From a checkpoint of a small CTC audio transcriber: norm layernorm, 4500 steps.
Rows from block 2, named by matrix and row number. Rows with one number belong to one neuron. Each number is 128 + 32 x the weight over its row's rms, rounded and kept within 0 to 255. All counts start at 0. Numbers have three digits each. After the name is the row's rms in percent of the matrix's.
# fc1: MLP up (model.blocks.2.mlp.fc1.weight, 384x192), inputs 0-191
# fc2: MLP down (model.blocks.2.mlp.fc2.weight, 192x384, transposed), outputs 0-191
fc1.300 100:141144060123143118155110098128153140104109144086125197185161116199176180105108072132093106155080158122167147168045131163078124132139139164132108142174102084137112115074155146137095058081139102151185131149118117139087171149136114135153105159092114120116152125087146170190098158109136087064159122060116202166069164174159140158118128178106136125076099086161138118085193165122159202086119134126113078086216096139131157068114083119105126156094112128134176113110070144131096136125128170100135099148152103124134094150095137099134102150127125096124142090111145129134149122151143108149
fc1.301 099:132140141153117065118118115151172141102087121113152125056086116170123127192122163146195128149171039096113189183110103123138119113094095069119104168141171142139132097146085147167135051178104156175106125171113119116166144081100115124124170131107132140129132120172106129095062112180142101096125106094083119113123129150189065080080111159143142116101148145142147136101170106136165168135154093196111057144111190167136173158160109124148170123145170137096139114146139085153034113100142138091087132064142085076168135148091144179086104115137152123133160097120135126120069141142132152151
fc1.302 109:176140095120119170069120138181111113132154150148111128129140129162153157097161116128147158140130120176135176171139184126132095110139088170103098186107137080108134142153133179095060131121087132059113136105146152143193160171121090149173105111137190118145087095121153179100135141165107079073142119152141125099081137095146084101145150173086181091150077133091147066120169112131102117137192086126173115147112045065128158087108124138100152124139160109140112137121127138136159112133181123123101096076175044081149146136113109069129202116145057102142113122081134113065144154184152172145
fc1.303 114:154124133123138126210137124149094077142145139147105113059186099160146141166152117122083194120129107139121100139184138166138094219082128090125084168116174100179116115141127123151119101159096143146168140093174104161121186124048127151172093176119101158118174074183157123111185119119167087068146155157155178121139149134180145135107155213116145087130137106090119146085182109096156158175146133185102090053093121090122182165101112107143135120131106116130145127139135137137111140112134140094152114064143122091086112090160132093110102113091100134084109136112115155094051166105115076158
fc1.304 109:086130124116119142174128119114122115088086155115126140104131132194134095208178190119136105125149132104140115088141150191163127087141124108181168153184127138134188121146147153116052130108130119177104140094155080125140152125095143113154189089123156158070154162105135120150083093135129088128123102105203206096110123162156172120112117185123164146157111159112117113130151129184114151171143090119060097114148123100145151105117103138116102037120115150126097121142140221191077122128182149066173117117146107138132031129142074151112133059137116117127131156119126080063113164143132105110
fc1.305 106:135115128121166126147171117109061141116166185172148162105130122160170111150153125092142117138115097178132183179165191107142126163135100098164100113125101091115125110125143157077100131111136112126123186049124111114167191146120109171106111129152121151165073091154102068129113126116114123070155154196157122100114146151175133126085148103070126139177093119101144150089213105121143086123128119179087145134109071105144145072105071141121143179097071150116101137162113117139119057112149124136138150085165085067127154082115100059144187129199112152123133145109164122054160164147154179176
fc1.307 090:110095134136102119173116135159182158048156102121152116084130143139130074146179121136158095148136102155130082149162131171154098112149156113141081084159100157130140086125143104081118144144145131196134157076089124128158151112126122161157154092092139134101070107176154134115072090142133119125122134104115151153107120138187111116022073143106207150120112130181109157108073026098182113142106146178169143137250150097173120089129155148144088105150144164191057149150118124163130131083166097128128131104096103116097119130110132128128147125118102060173143171113104106137127141128149075140
fc1.309 100:157113121116128086185087108141112092143159120130176138031145149123106137140180144138158157196145168133135113107147147161189139102175124107092096143132075130152108107152146165144147135145166134202119063053067099098115131115105148104132098169110129162088063105106149138112114132190152115096184147106174147168083124109143142102161127148097191114158158194147097141144140117165114128168147133168079097129139096101121116160104139067126124076186133114172098054065124069141150114086200187094151120159168099086148074097140099144140123101106071112134075147104108136130141143146112105113
fc1.310 088:079118183176153214138155141142141162147122082106146110100139115163141144160120124156175128180119075098207139127140140143121173146120085094155079197159112145124106101125141132169066118165083149176148155129119076146133169130128146137105113116133133139128145106126143173163138093118187110092107150145131133065107117122176155098097110080118126233125112112169134135132110079173137174108156123079136087134192114131138112146093092124123110091104159109138098144127189111138049142090102123140124125100156158085140135153000118172118139112138107133123133108091180130126076137066191067138
fc1.311 098:178118129162113153139128132183071081089119108096150130175116139163172115153144138150127138111138125149102147121135136170190123143134071152176143103149131135163099107110156172156080138148139207083138140126183152124090114159040132093201112116124127130103143069153079159140051155152157099083081138126141213112094144118195097078082072115122143065115102147167131073133109119112092098127145141166170077094187104105209145111124172118104097130086116159149137076177154120134148084138107103112185116074148165118115154115092132149161139087078071101094093135108126120123161138153140111135
fc1.312 098:089144151145116152118174104168128143146134139127142062149169150135146152095128115140126050188136191117126131161155144089152167124119100134110106148140096070135124136195140123160134098145060161174165091149155143140165132044086129137119108113143126145121121100095093142084157096180121138145209085091154123150116084152146136084116144154098166123122159094108168062108071090111075147132127106137153143144088119090071152150137110122106169145099236091124158133089084098225088124105133117051115135136206127144142103150116114096117153117085116142159098107095161102100175176120138188129
fc1.313 095:147167085084165083124188158161155103109121128180102148118150114125119099115082137158117096159136106190169129170156172148108129098135138189141133113152112141114188168145134174119093111104148169092121101133114120130148113167106131194070108185176212135150103107115119089140122140133148157130140149134139165154116145109109037074151123134122154162107180152112120138068153049133116137150118104129127090105088130076097162139137087093074083161071145101111147144128098125138076136157178118089100086190156117046096090124079026146158128158083185168125114154107179100123113116139149136126
fc1.314 083:139165101096153041111058123156134137075078157163102117124121131150120103133111117096096082139147107199103160126119150150120099150155038146156138094115157131147149182125066175131126048110135183077169130116138110121102101140170087155099130106114117164140129104144131158088151140164155158076099166085131161078097144146154142068161120137136162144178099132194141118136154108096120090099175067189100089135130115155144133137111100157076179091117135121117148089168114127139132145092131145118133109161154169078170124050138125166094102137066122042132163091084191132135158116116144085171
fc1.315 086:089103075167122146069059154124153109180141113129091105138079070121123123128097152111133115162089150154140111106089133162145157126186154172148093125182138132174178162178157110117150109072152140092083136122151183174219140140153122194096161112194091156145136150113141147173029121110134108091126096108127149098098094145139124107117097152087134126110037162170123104109160125138140099129191116130087177091137138164111187069139144075128172124110118119161112136159085104163138135101102110164077129131212131137110149112142109132132085134107096194161129168088120107117186143125125121089
fc1.316 102:164096105104155133157124182156197167134144096104130124172124122163147141173140120147088076123123123115084128100156162130140101148094105119110137133183113116147174105167191130147111108149119192173086116082151117125163127127127118120197115093191145108144112060099151129145061137121131149104132143141126200144127114160168063079124131187128146135118109125149106119141138135162128106140084178164131080118142163096151130159122155000154168093130016108103077080138115161122107088140142124121174137123147179136068127149131126161121141130110107119118097134100087114091135147173135126144
fc1.317 122:087110104119172165165182110136140178187101073088128102113168073154131145163146144083125124146125167113118126091155169168130110127140151134136152197212194149164159130124147132146104144115073101148101109140125123174109185178099143131130126166156145134063095128097142144145072129120149156088158082123165160120069152123139102125068110138121142106169127124133099152109133108208079157124125160133135158140136121080122142093120106079164051135198157110095106144115151114171155094061099144069135094111168064131083103173096102142134101062119141151177098179127074080081134137106159180111
fc1.318 108:101150096133168199116044129129090094146120122163149068158159134154143170119154124108141129086106192151130103142176196112105112128125129152168126141127127093132150130137128162122080067142143114063132146087141113099130191102112114126100158082135180168112166123144129086098154100108123070098198167158152085026104128142139105111135087141132158074168119123098122120119214114152173102135114155171123128090109094125115131085139180128039107130159120142127134120100085153156136117114160159171097071090131112137111148139100122067151178073150113186187151085122139116087150169187172146125
fc1.319 092:181097111122121153145118078119167090108065168127144148119152148116128104103123104134139119126069166159139119130138124085113069050139134142100173160084068133124144165146138166103159141129097152088143074165080162104146153119154114154172082127135149121105088201141101096142149103192148190131156150122174135131106183150148086197118072149187176111145189119087094127117122035102116162164148100084130136145179134128154113086063093123143113098182152089145127154130155198139131133113128113090131138123122091113137082178082087132132125113139126102147056101118132135146130235107151077111
fc1.320 101:091111119154121137185142110119130108116097127080148080098076130118133132133077188090127135149155093087087141132089153093007131080086125127115152195058121110123112108194138122113152145166086136149120130152080110114113164129114089159210166178162113146137181154145147129142112138192110106156141123127137137150104108139123141120055147139096150235120134086164121127123135105174147118150128179133077135132130175111162133109139093135134153089200131107165186109161153118139027114120121114138147177095102172109098184140093135113089101097143114130174120150135064109142095131136134153189
fc1.322 101:161169117109143139100145117109165168118121096116099107127142188114147116164114146107058123143133115073109151072157155124147160119110061108161150156156168116145148153134187083136051095130107168121140182120103156101068147102087150124135166163141109138136099053163131154093132121130156147148167075141151192132167164110159098206110202184099153141132148038116112113130111093150147201146138145196082096158132088120106123159132109123069116117137158146168146158113057087150112075097144073103100109120185123103085135125118084101116105119060149135086152119096155133141155138124111106200
fc1.323 108:147166117098142184110160094148150120083097128154103165081170098113125150117079189114150128143133066113107083082122199123116148063187125101129054118085173155144112110155124134138147135165135146115172183085060115192157175126112106129151146071172093159082129108116061124186125127163123113100149115120163129083146117103174153158091079160110166100150090127107103104144118158159131127091119156122134132124166161166142147133163080095150097110153166060128108169134121139193136096135097134143076171135150160136148122087116127098181088134180071138118046139068086190158159169103119118143
fc1.324 104:129103107149126128178135101163165127082099154104102094114128141161145206107128140119149115112116111115123090134133153105118096194145163134171125156160127114174109083161120079184100122090041153070103147101096168167142163113106138147124104093123159115129130057113170117203158144086130215157165109122219190164098193180140049159124088121085135110170161165092090090145131131126124141115138148132081073132158138105128088099168141109142076147069119091098116090137128127167123155120113166152125146105110145129127096160158140131140122105098105139158124163104088149088125169172161221085
fc1.325 116:119093122110182132124080096129147114086097096125107067146132123054123132184100082134181103136078186185088118096148177179122148185147104134185164139121112170151141112117142151121137101164094121145189132147135122103120208129112100158160088120123078111100083086169182127137105155084136195132150226158159161087140190174127123130115090096102154125181167109124127064125144129152124120139149174089157131054130173105106101162122101139120102123190104093163135130105046117147125157107124089183139154137134134113071135123115087120144126133124080161156121145116134148084107175057144140160
fc1.326 104:110108118103114156077110142136137105148127112138195129128170121089137152131102120044155130170116083117130142199045119139079069176159143094129086158154148124154099103179188107106118189147111128077132130094162137092122118090013146139088126130178144133096125145116144119109101100123112131156125218125149099087115136110162151141131109108120091158135167116116196143164094146113106154106173155166170172107132112168143165084120131096169132094134108084123097153111075132193118149066140123087180094092163167111162116097107105126121146084163119108098160087113154130174194173180167135169
fc1.328 096:152126080103140121123193158151096091151103116143142058119068144129183128116073158127131170144153137111133185161138131138108109083174078132125115090165161123146126112155160088112114127119169152164090135115136152132186101107135093129127063121156152174112104158068176155146091126141113101102161163109098105174173123154088065098097141139112120178153176167094183102120115059137098135114158106155130170126124118098148149115148125041073147151144099143148115199159106122165094170166158152146128123160137162028137127137146072179137107080105097187084101151114191108102080110138171068102
fc1.331 096:148106065120135153143107137141088087143143113145096095183058096158145203113135129147115134137132132131057156166092159129131117090127114176124158101176186112154112101116206158132095056153128152098176126167131157140122224122086138183123179147121122142081087117127094122123048158176150143093192113105147168187127158093101121134111143139082160137105097156133110072121110139145076088097123138157112117154159111113120112065141111151146146132131101144148096114151183160117120058120067183124131128119095123129127186105101114096100123185108120088172129186101105163081105189150079117164
fc1.332 120:115171123115107102096116049084122138113113189145142104134085126149146159131108123107154079129137191178121163116122209136140112191127064143105134142146145146104139159100102116098098124122126182118109198083122127139101125176083141120089123118167107150106175132099122114123112125114198148114151170109126211112108148073133130130119157150041234129136125083167144171071111091101075180132136126200129088157163156106140229123122100137088163159191102149145118161124067156149099111103132121082149106148142126139151147132124119117102113065145086085083129167093145097134098132109099135132
fc1.334 112:140173111144143157125084093112153154093101134156120083156122118117146125155076128108196104155092139205138167135107141156082099168139098139147138133148155066167107150171083135118109037098133150170143143121180099083179188144140155127172161114127139185124158085099098175173089104184096129110177132127174152099066124115128116118148129108140162114166101109135136057128112153132121115068186153125130098082146116136126127179119062147129153100180165074137128159104120179168066046096138093083157125091153092129107131098127155154112127142106114063119133100068127063088072138158130163114
fc1.335 099:165139077139168116136119106167117084169105098123148124152152142147099189138136152105084159139080136170062185110094176124105157133183161138167164093076172115163185122134132111076101129131114089186084188124093105081114109114016122136144128169133128138124159104130133114129096169138150154130117186144116093136168139126139157162126075110091115095137175090117158115113169090107159120196129117153155188055102086125144106171110113102114145110143133175132120106100102078156161131175175228159159141069157137129088161125130140104106167104139130121146114117096149037106161104158130095158
fc1.336 104:115150126148139124133095115113101125128127164118133147100132124071115224117104160150107108130123094099118102174107135118074078191129117113109131138090184130150173171118126151133109147124112170155119142112120145131123179104135157139232123125132233162122141110132133176147166148182120114109154146146092135122096177213100130095112201166119193164106152149137124119090096080167094149166097112180108105132132114104130120124116074098067158126126127115044137129103067061134119039137172056149170123162119142134108126163129056109130109139130166102157119106098127128150175139135062132087
fc1.337 025:137161095155069154053167105131093094145120133102156177101160106168113151159152091190069132177138110150138109145133099123142134151153133175135095117091089111136109140046117086118126130115096137136165121136107119069166098089132143114122131123114129063154104139121110160126060151225145109129163148131189096108054154093061083165076145136069150146128149060170139172153123100128140066116176155072123136176119129156146119164137119153107049118120079123106146103153132127116093167146154128096193110146130076194123154083154121079129118163156211161149152117118130110108112109139114116088
fc1.338 089:171116120180105183116075142129152190090141103117122117133144170184172134114158105146109109138153157154143125125085097156161129176123116156075095119151140098162103119132153065117094109090080103133096151216136164107140076144098042140108148075141204163100115120156131159186094132135127143114087138131108124100153173126138122088114122130065143181095106110127154114128119113121174037111140070170139158062136096075140116080101131127157169066127187096109161110109082115138114171151165083131197107178135122133040168149176112137110100131106103147163115141134168115128176145110116089152
fc1.339 104:062072134135130184136104141183171152123141150098124129026125119164144156093114199128112147168126106116088118189106192133157121154146150109174080142140172146139107141203106186162140124089100106175120140178041152122147171168103111128137104149125141105113058107086081146077109133136156148160125097104118132132069124071148161193094098106074164137128136128143159092100162132161079124142134164188112169164141082131095106100110096134176112123142152099117120164104050078147094131158149181125150142124187141094109114135163108132126106069139069110164087143114100165125145133159127118155
fc1.340 103:113173126122126140101131094134164154084163120116157157128175169116160185130090134101147153140181120203123074159127138122078121103115110106123062106134081180119137056132142129133118150147132192156143137133131117130146136120115125152083138114099104108140025054139145125165074121124155069154106134112115158106136147184146026106114132105098186164125056120152133080080103128100184102131128102111113110147190157130176115135162102085109076114123155070188190137163130108178137112116102123164160166124130140128153149111055122113124162110150031092120126170112106107158126155111172103147
fc1.341 095:111130101122153105162103131130145136084124128141132163087155121156167177186157118102169131092141061103148105166169146138129042114151161154166175117107105076098127071145096098119132090137122129080112130056140168108174108133105148157169170093133110130099134090178158103120116159077207095150117152106143150159124130088126137124095105133155089134167144159118137137132165157113158109127112196136152199106114071132229159158090127109164073096120146130135097109160153179127158115096132110071110122119088160108166139068071158149145144142144076106137089155077114145139015126127187159157
fc1.342 098:144090109166120150113122119134124087113103167111184151181184139125187169147142126082052125120104095123120117188080147093130118172150089132152111181128168137157176145169148116102105114081146135139151119092158127074159126148142142108103113098106122135172097124128129177052136147149147111131147143156146191134099188120156136139146113106196162123133141112115118138117202130110079160095156147172130037146158064158134110156166067083071093092145145134075096148098080100168130079066170120198133107104164117112150187099094127136130110096132090095153071104085142174096139107127103132200
fc2.300 104:173120116122213067114113184184118121131117138144110138150105107147108133180117095078180237110151166118167131156178159152137123075125139137175222119159117092137142156165094095117105178138139139057122108122098114078145155150104112124092138120166129149084159166134115080143133161091149186125129153117139029179144128139122118071124102118097076116136138163093121136110169168178125115114134091094136151101083085084092121154096178066213154093118168127120105121081155149090148122115181142136119093157119114148146149134139092152133101099126065114146126185082110119139131163140125108167
fc2.301 101:127120125137152178118155126119057154154116163130142121182152098131130121141124119150089152127145115120175062042161142155093130132158191116103129094087135142126191149111148113116113152095165024053164150137143111086119093202123100138128109107138150104152084103176129114132141147118121113174097126144156102122123068111052133159137184154137114130115157154142075097150152117123120083130140171056144154094149115070181075119104130179097048147090131154139120142155142168099255119125149123112130093104139166162115108130097155121136159128107111130107109149110142141146167102158198108060
fc2.302 103:094087115119138102147171120152125125119095089123171099134127117107163137150134173126154151127097179088081108152139104189081167094112163118159122117150127209150159091108119129132135116125080073191142118151128122135095099126152173100106097110117081136125164143115112103131061124084167159166080134147090130156143142227124106200104137142142155159135099083156131109158179143119141170119115147116130114124180197179141116168139109136136099124099114133101133059128081123195049104158108099112128111162152229103107144130109129198125071118136194124111101045150143102116072094062121122118
fc2.303 084:092190155180138135064099122129104131153171108104105072110116164132122141056102137109140108136120089182127112087135131125139103047140124158146121148095111136097147183115184149149097156106129205194064141128020095099122072106135063116174161103108153118080125172164143057107069142157120161168180120150147070160085079146101145113063128121136140151137167153178108145105114166093156090146111098152164139134099168135100096102138082160147120109152161107168111167114102134154149154092172133177139123110120182104158149118118101146152121108122202139128094116143124123174173085162120144117
fc2.304 122:098180136126113109161137107134147113120132125149145116174073179153154158127074103125136119079084123092196122122121134118045123167137121122048148134058095169098159147126161106150134081155098155083125162109132110103144152180094120090163121181125124161124144123089106151160101122136130100118169173114095114118108129095161142135117157114137094144134007208128084187097089152184130184074135173169126151103159093105107134143150127114111138096145158132136079186112083088163148157111112110146102110123208140185052145123166145120138120123120161093103122138096120192141188110079158081138
fc2.305 110:136116126125090156136109132097192175141132095122102108135167143147127169141142047141127122156097096106147107089160114080115134159122140150151082127105119129099178085097102076109131125075064151090173166167107133149140114095138097139243133114101070133128138127140134186163125128108099141162137079121143160103089107127129135111133073175124120129092074118176125121120041136140115175152141216137187156114141132127142101146103105157105074069124169085187150106131105141154157178127152036122117117132116130180114123163091103163148139148095185135120098060134157128183093151123153085204
fc2.307 107:126107127095153117098137098123108124202136160130129170208084148117100134098101158155085120156117163119126128110117168073094133068120091121073143148091131155094134141151132114158157167121080150051106104185132132107113105128114145186149112133166025089165140142094146084152169137103141161163216123089118156102137145163101102080197144104101109134095119109100127122120111176137103174079159178136137114101168106144052129139123132155122227108141134130129135120102177075130094104119067171114092107128148144218120126146128150127106094115091150165081139109092165130112185071148136118160
fc2.309 093:094170117090151163114144123074121090135187132143111132196113135120109140206067116155148100123137114086090148086152077067064146134093123132123115147138122123091168149164109163098183089094120093064151135108218119136134169153133220148194175087129136142136141118171137144123099101096133146194090111146113127125169133159141118160072089090146207131120141100085148176139113116063144125121098098121122155155072146132097135036120125164096108170117085153107106159175120144141101146126130099140128109106145150186132116098114157080128164185117150168127067152147147102145148155127168093173
fc2.310 113:120176076142139095095174142122135156110170144131099177102085112137133115099148131137083079107063130159133141127078190142152114149110118070106143041132138161128167180110133112148161148133157073038098098106126156135169112111147132180164122115239097144116177158159152143115079191155072097127073102135122138142096147137128160170139117172112096154131140124096061066134098150179131097143072130116128072095081225138133141101118117126166099171145115132115166108175102135117158113157189106126107100084120124125098083101150079141155123120090123116107125152165112170135127125174096087164
fc2.311 094:108098130158138122088152125076125107130141114139121119076092097153126215111168229122190101096157109085120141134094111173091108074128177119182113142113172145101085166099110030110061175143080106161128120139088153144167197070138153163049132115171080164119114171116133138129171143110095142103205128115076093118167129105099137121112164108097111151121187180122098143090145132150108159135129099118164173127077131175110141121169106114165140152119119098154133198135120162159180179119119131070145126166134116142135133107121132101111109088079134135122173120131085097104187116097104151121
fc2.312 122:142116099153128116122073147126138129100081133081111199135109100086130043121144150121144170128146111125116137153104176126169166122135120088179106121158124151157105144164111169081123123143204128058093108180102118166111085150161062137151131147134092088138120168107119144145109122090138174099077140141138079108137152137139124178136069123113121141103118158112100172146172194146151206123128156149113137122162145127177132136154229165137079120128032178082096099143167183143144141133126096116114131179124076106081161102118167107094120145123139078143191109071067122129095066155120124177
fc2.313 083:099040179134168189103179142086048140108159105142118094121101125140125165154099084135177172142114129113078117132145110152110144142167040140116132125103136152125132127070119167119141132090082168134141161115165127121143200091159197108139177055113096121148150097129183188116109124134113113143146114147191142125133147097114102136073111088108183095108128096179185083152155134153094088108117138148103094099111132153114108076132121119133180110094097132139116149165159169145122097063135130129159134155141102136085147136146126125151142080176084121103073195251122113151116167150121150132
fc2.314 105:156094150153130167079144096143149137148129134128096099126127138135145164146177123151123175121079137094110085125130106150126135066151177123157141121160175116125123121108145103134106166106128084158089175113126135154093171123133159130152128180127159148115114107148167034200071160112187067112103086163141114138136091118105097181134108148195141108110145110112146132151094060181195158154119135070109125141172134117118132134089118101149107126125130160112044158159108122105111106152135086136170131070147065127062109170121066122132097162158157165116081202241110122134153142156141180065
fc2.315 081:206229146151103072138135136147108103106120174110125068141152180118142102141160132063117155104089158099158124089131127086114112185090161114125127154087131108118118051158152157165144163150115103219193145166087142104111108135170031111108071173110132122094146164123117091079190144112172129171087179135093108125172166159117145106101152131131077150136150102121146143146097131120155070144101071143102112125169135101066113152142091109145159135130146128116105095127151108134147135114148172131159140097017165074126129132118101123123112092137193102106123094166168137164147138123125118140
fc2.316 100:165115121143078167168109107119061110098088154143112115114133149151106094063109129051186160152153127128152142147081099081155163097158185165108122112153177167089102143139133105121110130119127076117126128182080091157196161143152143161114127107095070093114095176133124097155159123222127115141139121122087107128096150075133160137175136109161126104132093113125160205135053104094116163111145045125133150136129118166106121142162080219114098096167209139093156156135111120141127124099153129144135147107105106152189116131064114105129096149172096160120123087090121127115158057066106134111
fc2.317 123:113196086140215132177154114127176130139099143111183105094100136100178140186134117122118154091138140097127107043156154141104116099140089108107122154110112098104137143148169085102118137131101125131103132094106110105149141171120076154158088157159178130161107124045123166160117106120103168129148048139105097134064121177073077133088115136171125137121153127085111178113090137168163168080151079104133135133161088102176126154158113141112110149151131122146089196099115083131119173135097126140142133126189184145150168148099198097148139084121140142093119068244060113139111130107147135135
fc2.318 090:132156132112141085159086121135226143155114143144128136161160128153126052125062153167122062196115139089121140075130057161207107091156105118131120119171172113145132127111130087113121161145098146132132104113152126080075103142100127169123127116165094123151115114165117150142085121147099099101121178116135137178086079148082101108198126163108189112114136087169161120150057089160084182136132184095076113119111171129151112151137094112138155124142167157143164132106137146122107140200103135123141163166086087192097115127110043155130108182066131123146092161102157160111164095077111113163
fc2.319 099:180182197161094151149072113127099132147134114120144116055114150129163132112099157106160121118092111117149179116138120146073197189125138117157100121141160156147122118131124098152085100104164133184128147133069114173084126149131138181128110151081145124166138059177122154116122162129073036128123102121177151159178084108076144107073156134107157144146134162144187153153170153042159067121099144156119116169164097091106110108121130100136126128124127202082141137121103143124119137129131125130148055115116084050135092138110087110141139129125120066159083164185102123115140083152196190126
fc2.320 079:094133131123118154072115129177065151149175120149110125129190123152183126132209087152115152096124134139092117094152108175095117200154168123104117151147138115142179094092107115138154157079147117079104167154230130175166078120141115088070109163110133123150106064129144208115126106142191091130148096119109099161157107145107116165056163131122139115120145142099110138118130138123161114126143077142139130092106151075136103185095119140147059134167170167132077194118076177132147138106102124094108108101121107121083103174083142129127116105054095140127089161225140151161119161131113114095
fc2.322 106:162182118132066115149104185145157123184134100071127150083089131096117094159148200129170116084106133100131091145108098152214145125104119162117105143122143127170076101132092164133165090183116106139108127124137125130116150114138106045166112130033122131092110131072147132062103137127164129093116166115113064120119179094140086102152048110152096113115106179138118110120098158128114073139122153115142093115141110095157149132111153151195149126114071153058121152140152134124163102138127178116169123180144187186080111119146172115147108150212127090128136099143164175109166116170143194109
fc2.323 108:138084139066196170028097124143097141139130128166123131109113128098095141121153151127143128115113106167078132155104091106130093185118191115146111166141100138136121179151168116081087211161167105168130133148220151101125174180152154126147092091166206132112113116162114189114097097176094161131188037125122115144113131095132080178141127076145117155140131138117129083126102167128067120141116097136117132101103121106129170217128171128118068090093139125121086118173112127110145152128118113111159117145074150044129130187117145063116108133173092142121157112133164113143148132133157119122
fc2.324 072:127186150091111147125131133122107159159131136139155132165098118105088057092083079140045091153117156109086131125106120144134158072097036138097105135117124095108057151117165169136149124121171103171132123121102126116122097119125218133098182087173079144126142157115121108114173112203103105128049192098071139120175145138142137125149185119143094119111125075128150181149164123131121131117160104120100130137104094138136104163165167143156128144206108152133176193166187131078150090143131110138099106122162039122130177181114148124125139124159162115131113070160150124204102111149132139158
fc2.325 106:134134159105114148178085111102103138115155132084137132169145132157120168169153103185132084157127124172127142167123075068163132091154194167180131142019080120139140155112105118132215096126100160104113134089115121101122142063102182122137119114092099071154140132104078194083175157132070115130115062119192111123098101118133148179105111125126114170121055118126119158098144200168115160112135122138119141100116110145109132176138181116152142128137121115119139094090134160107180178079104107150098100184129185130162099152126176119097152122096129098182133083079114158114107046102146160139
fc2.326 110:142057118063158079151160082147138158163139134102109166173155073076119133097139125202051139080134184145131149051211167132120174123144137144047068105089090217131151133102148172155147132177126107125088155140125100168103128142133090108169093146095173109103105115122169127138190107178131076143154175091098115144120143139084117106146179138105126136139065127116167128132171130110148074160120120150111090144157099140151083125113141082159126142168106118154119107103176114133078071182086139115125142170141136112122134134125149158108152136112151144146068114139168156089078098084165129100
fc2.328 084:169083124088143151161076113120145106100196055113144172200150148119142089171123086131137151158105111144135122191095088133147145123142138120133126107192133118092143103123126115158142135136106075089126119137162138130119144090138155106160126137114074146113191059153174124101104122124123125145117107139115120148112112145143120143100097112124114124147124114104165084139142176127187088127106106083162147082078174109136099114087152139141110142138140126115166082132072195097073114140175121165108124080169083196128094152162176074144146090068125095153093162255120153137098153175081101119
fc2.331 060:127155113143179136101101118102118097136057149089120142140124111115157088156142134118149117086111143118168129150131122149118117195160154136129142084103117083118127188085179130138121133135166098135114135137107173129114108121136140141148095114084106112129146160052163101110223157069121135138110210152128106129164093135106185093186117130131115109136132159122182142145230100122127141193155115100158112093110134115112118121136148131144093119134160130191109143106098173130129149140155122129169120126065127141120068025152104086125125095189141117098026177221109117143163086188146155071
fc2.332 129:115109127133131136200169164074099072133128113118142134171086128160134135151157122132121181097147097132123141143142131150141183124143094107135132148158165076131151102133160130133188106119142078084172165170155135135184110059154172040149134128113098123153203113134105067181139141105120116103117078142149093072158134167137108158062094120175094114103093064128097172116128098099202147121138069105157193149088160159148111137152174078132121076134095107143073102139156168133141153131143097219107128092072169176070089119144151080123124134166116106147155111119144121089157168090137144093
fc2.334 123:092130152112136062121148108146175138096112101088086126154159144146090125134157104082131146085160122054114153111157107117149105150111099059196140129100190120142101129133093097124134113156152133118133069103185112145133102090136140110065155120087075063087213063112136073105142148118152124096148061175115174141202068127092143130170194144151077161147158163108130193171169142084132133114089127204152140182102117172131110124142124138162143118177104142152118138082176085133147095109141167110082157110061118113148122119134114189097118105123193125123165140141128148121137106144096141166
fc2.335 095:083157094135157171113053092107136118150142160117145166137114126118144111097064162143155136079091154183119167141072030153130080134077104183101095172114181148139116126102176155111141160122166142065122134105055162131151168179096137073199141118130099131151097089149134139122133114139100150137124146125061144137070178179121127109142167147089188147108115166178129131128066109097136160062190185132128123165176106093155123116121161112103074140115144084113110146126079124087212121138159111107114094105135172127168102122130156127134124143199150076121113123116076160144144130152138152105
fc2.336 118:139112116131100104095120154029125146159095097108136126120100070124116103153119108175104159154157138085149105096147115114183085065144032158069119147157159138167131140177133095120111119137160100140123134129138138111138109116102134082128090125132138098126131122127130119151069149085102140096111145141166137171122177112183151112133132118149146125119076039190136180131126140169092131139125210114153173118182122151168065108113113148097190113164139132162112052118147184132097210119130119105135121160092106196133142114172087178103108075147073151151155111112168103171115105177082108197
fc2.337 016:091122141115166070171118140118208130102087124158110086160094085122091105081122131051137134118147141145142162124103146157072122146109153117110152102147079120117096122233133159110172145127200158109078135145175108157144160185117138129118128110153162142102162123162139050132187128067127160118099121109075201170179117143193113091161101105155089093106108192156119095144107209140119140121099086187155114114127134106138125093102128101142172137127180100155103166115131140149149111128133119150081124099114204074136114158076148197111123115112047114112086105153138143130171141136130123134
fc2.338 078:146150147142175130128162135134079132121086108126114098117147165077105091103099163110119145103126086181136115170179217107145135066144144075164163149108147147102118061118140177141102155141149141111095122123134120120131132132140118059220149085119191095145137120098148078107130147102127173223109017098150140141083098166078135160085113142118147092151104160126173128117144112082112157157131173065145109117070180103113134165175127096172132147093128123150086135180145103114128053132115113180130166149107171136152096120176139179121103150195113109094137133125060140137115161140130144152
fc2.339 090:149103125134131189115200136116145133094155078149129122141156146095213091104167127170106154075159148058099088084152134158114094163117087136140141119167139098106146146176120120147107115143125084151138155125165118115092186185139153158132131100066178133152131099127114184096026104103136154143094105144143135135118042107112086198106078178155159179128167172107140170101118101082174122168092129078155121159128129058202175068128115103116112107149108168108108120131150121096190125147106118115105122141135121111094126179130137093153131139130115125125115092173128139108117219163088105083
fc2.340 104:123083165197131137174122138159110153127137176128155173104142163142154130160159144155077083114096111043118178098187119103100145139126093107115114142044116124160140108131169147149074101095141128125147099118136109096120092169147155068167170141133164149154173112123137185131187126144116138115157080091100087087134123115107110100117132111169167107100134130125100201170141107170097158089104175143139147088087086127140137115068175190156151163087149150186120133109133124125094199124161133106095129119095151107135155140109167091106083127085128148113060073141069101121179011121099125136
fc2.341 096:144139148119163136108159133127057158156102130107157111138126136133123064105110165157077132169140162128081128108116103100166166106107076097085097111173153197131117156146159152161166162124098146182087154146091126135122180101122126126102101092125168092144153165070137174108143113157119161148176095122174083115084168090137134163164159123104146110112149087113073087144114113139080192130133125067078107147114171127074131112157127110097172158123096100119173203082112116113143122127136145125119162145115025109130072238151073084126143081135180162096118101119108137101217145126120129112
fc2.342 094:140139162120168094174124114146162156127138127130117128095137136133103016063171115151181138128108149150120107066091102143081115120127147145091155107077105131160086211059109131155099124135143097162117111103183169119120138118139179089152160125089136133142147111151148112132088135126138126109074071133120116091111056185106090112022146115118100129148114217156165122114127154089126117172125120136127152171129136161150124117144121147151130113176130081165147169186145114140129039104118124069138141101101105149077134157194159154132142147143178140140149129132167142217077117166146071113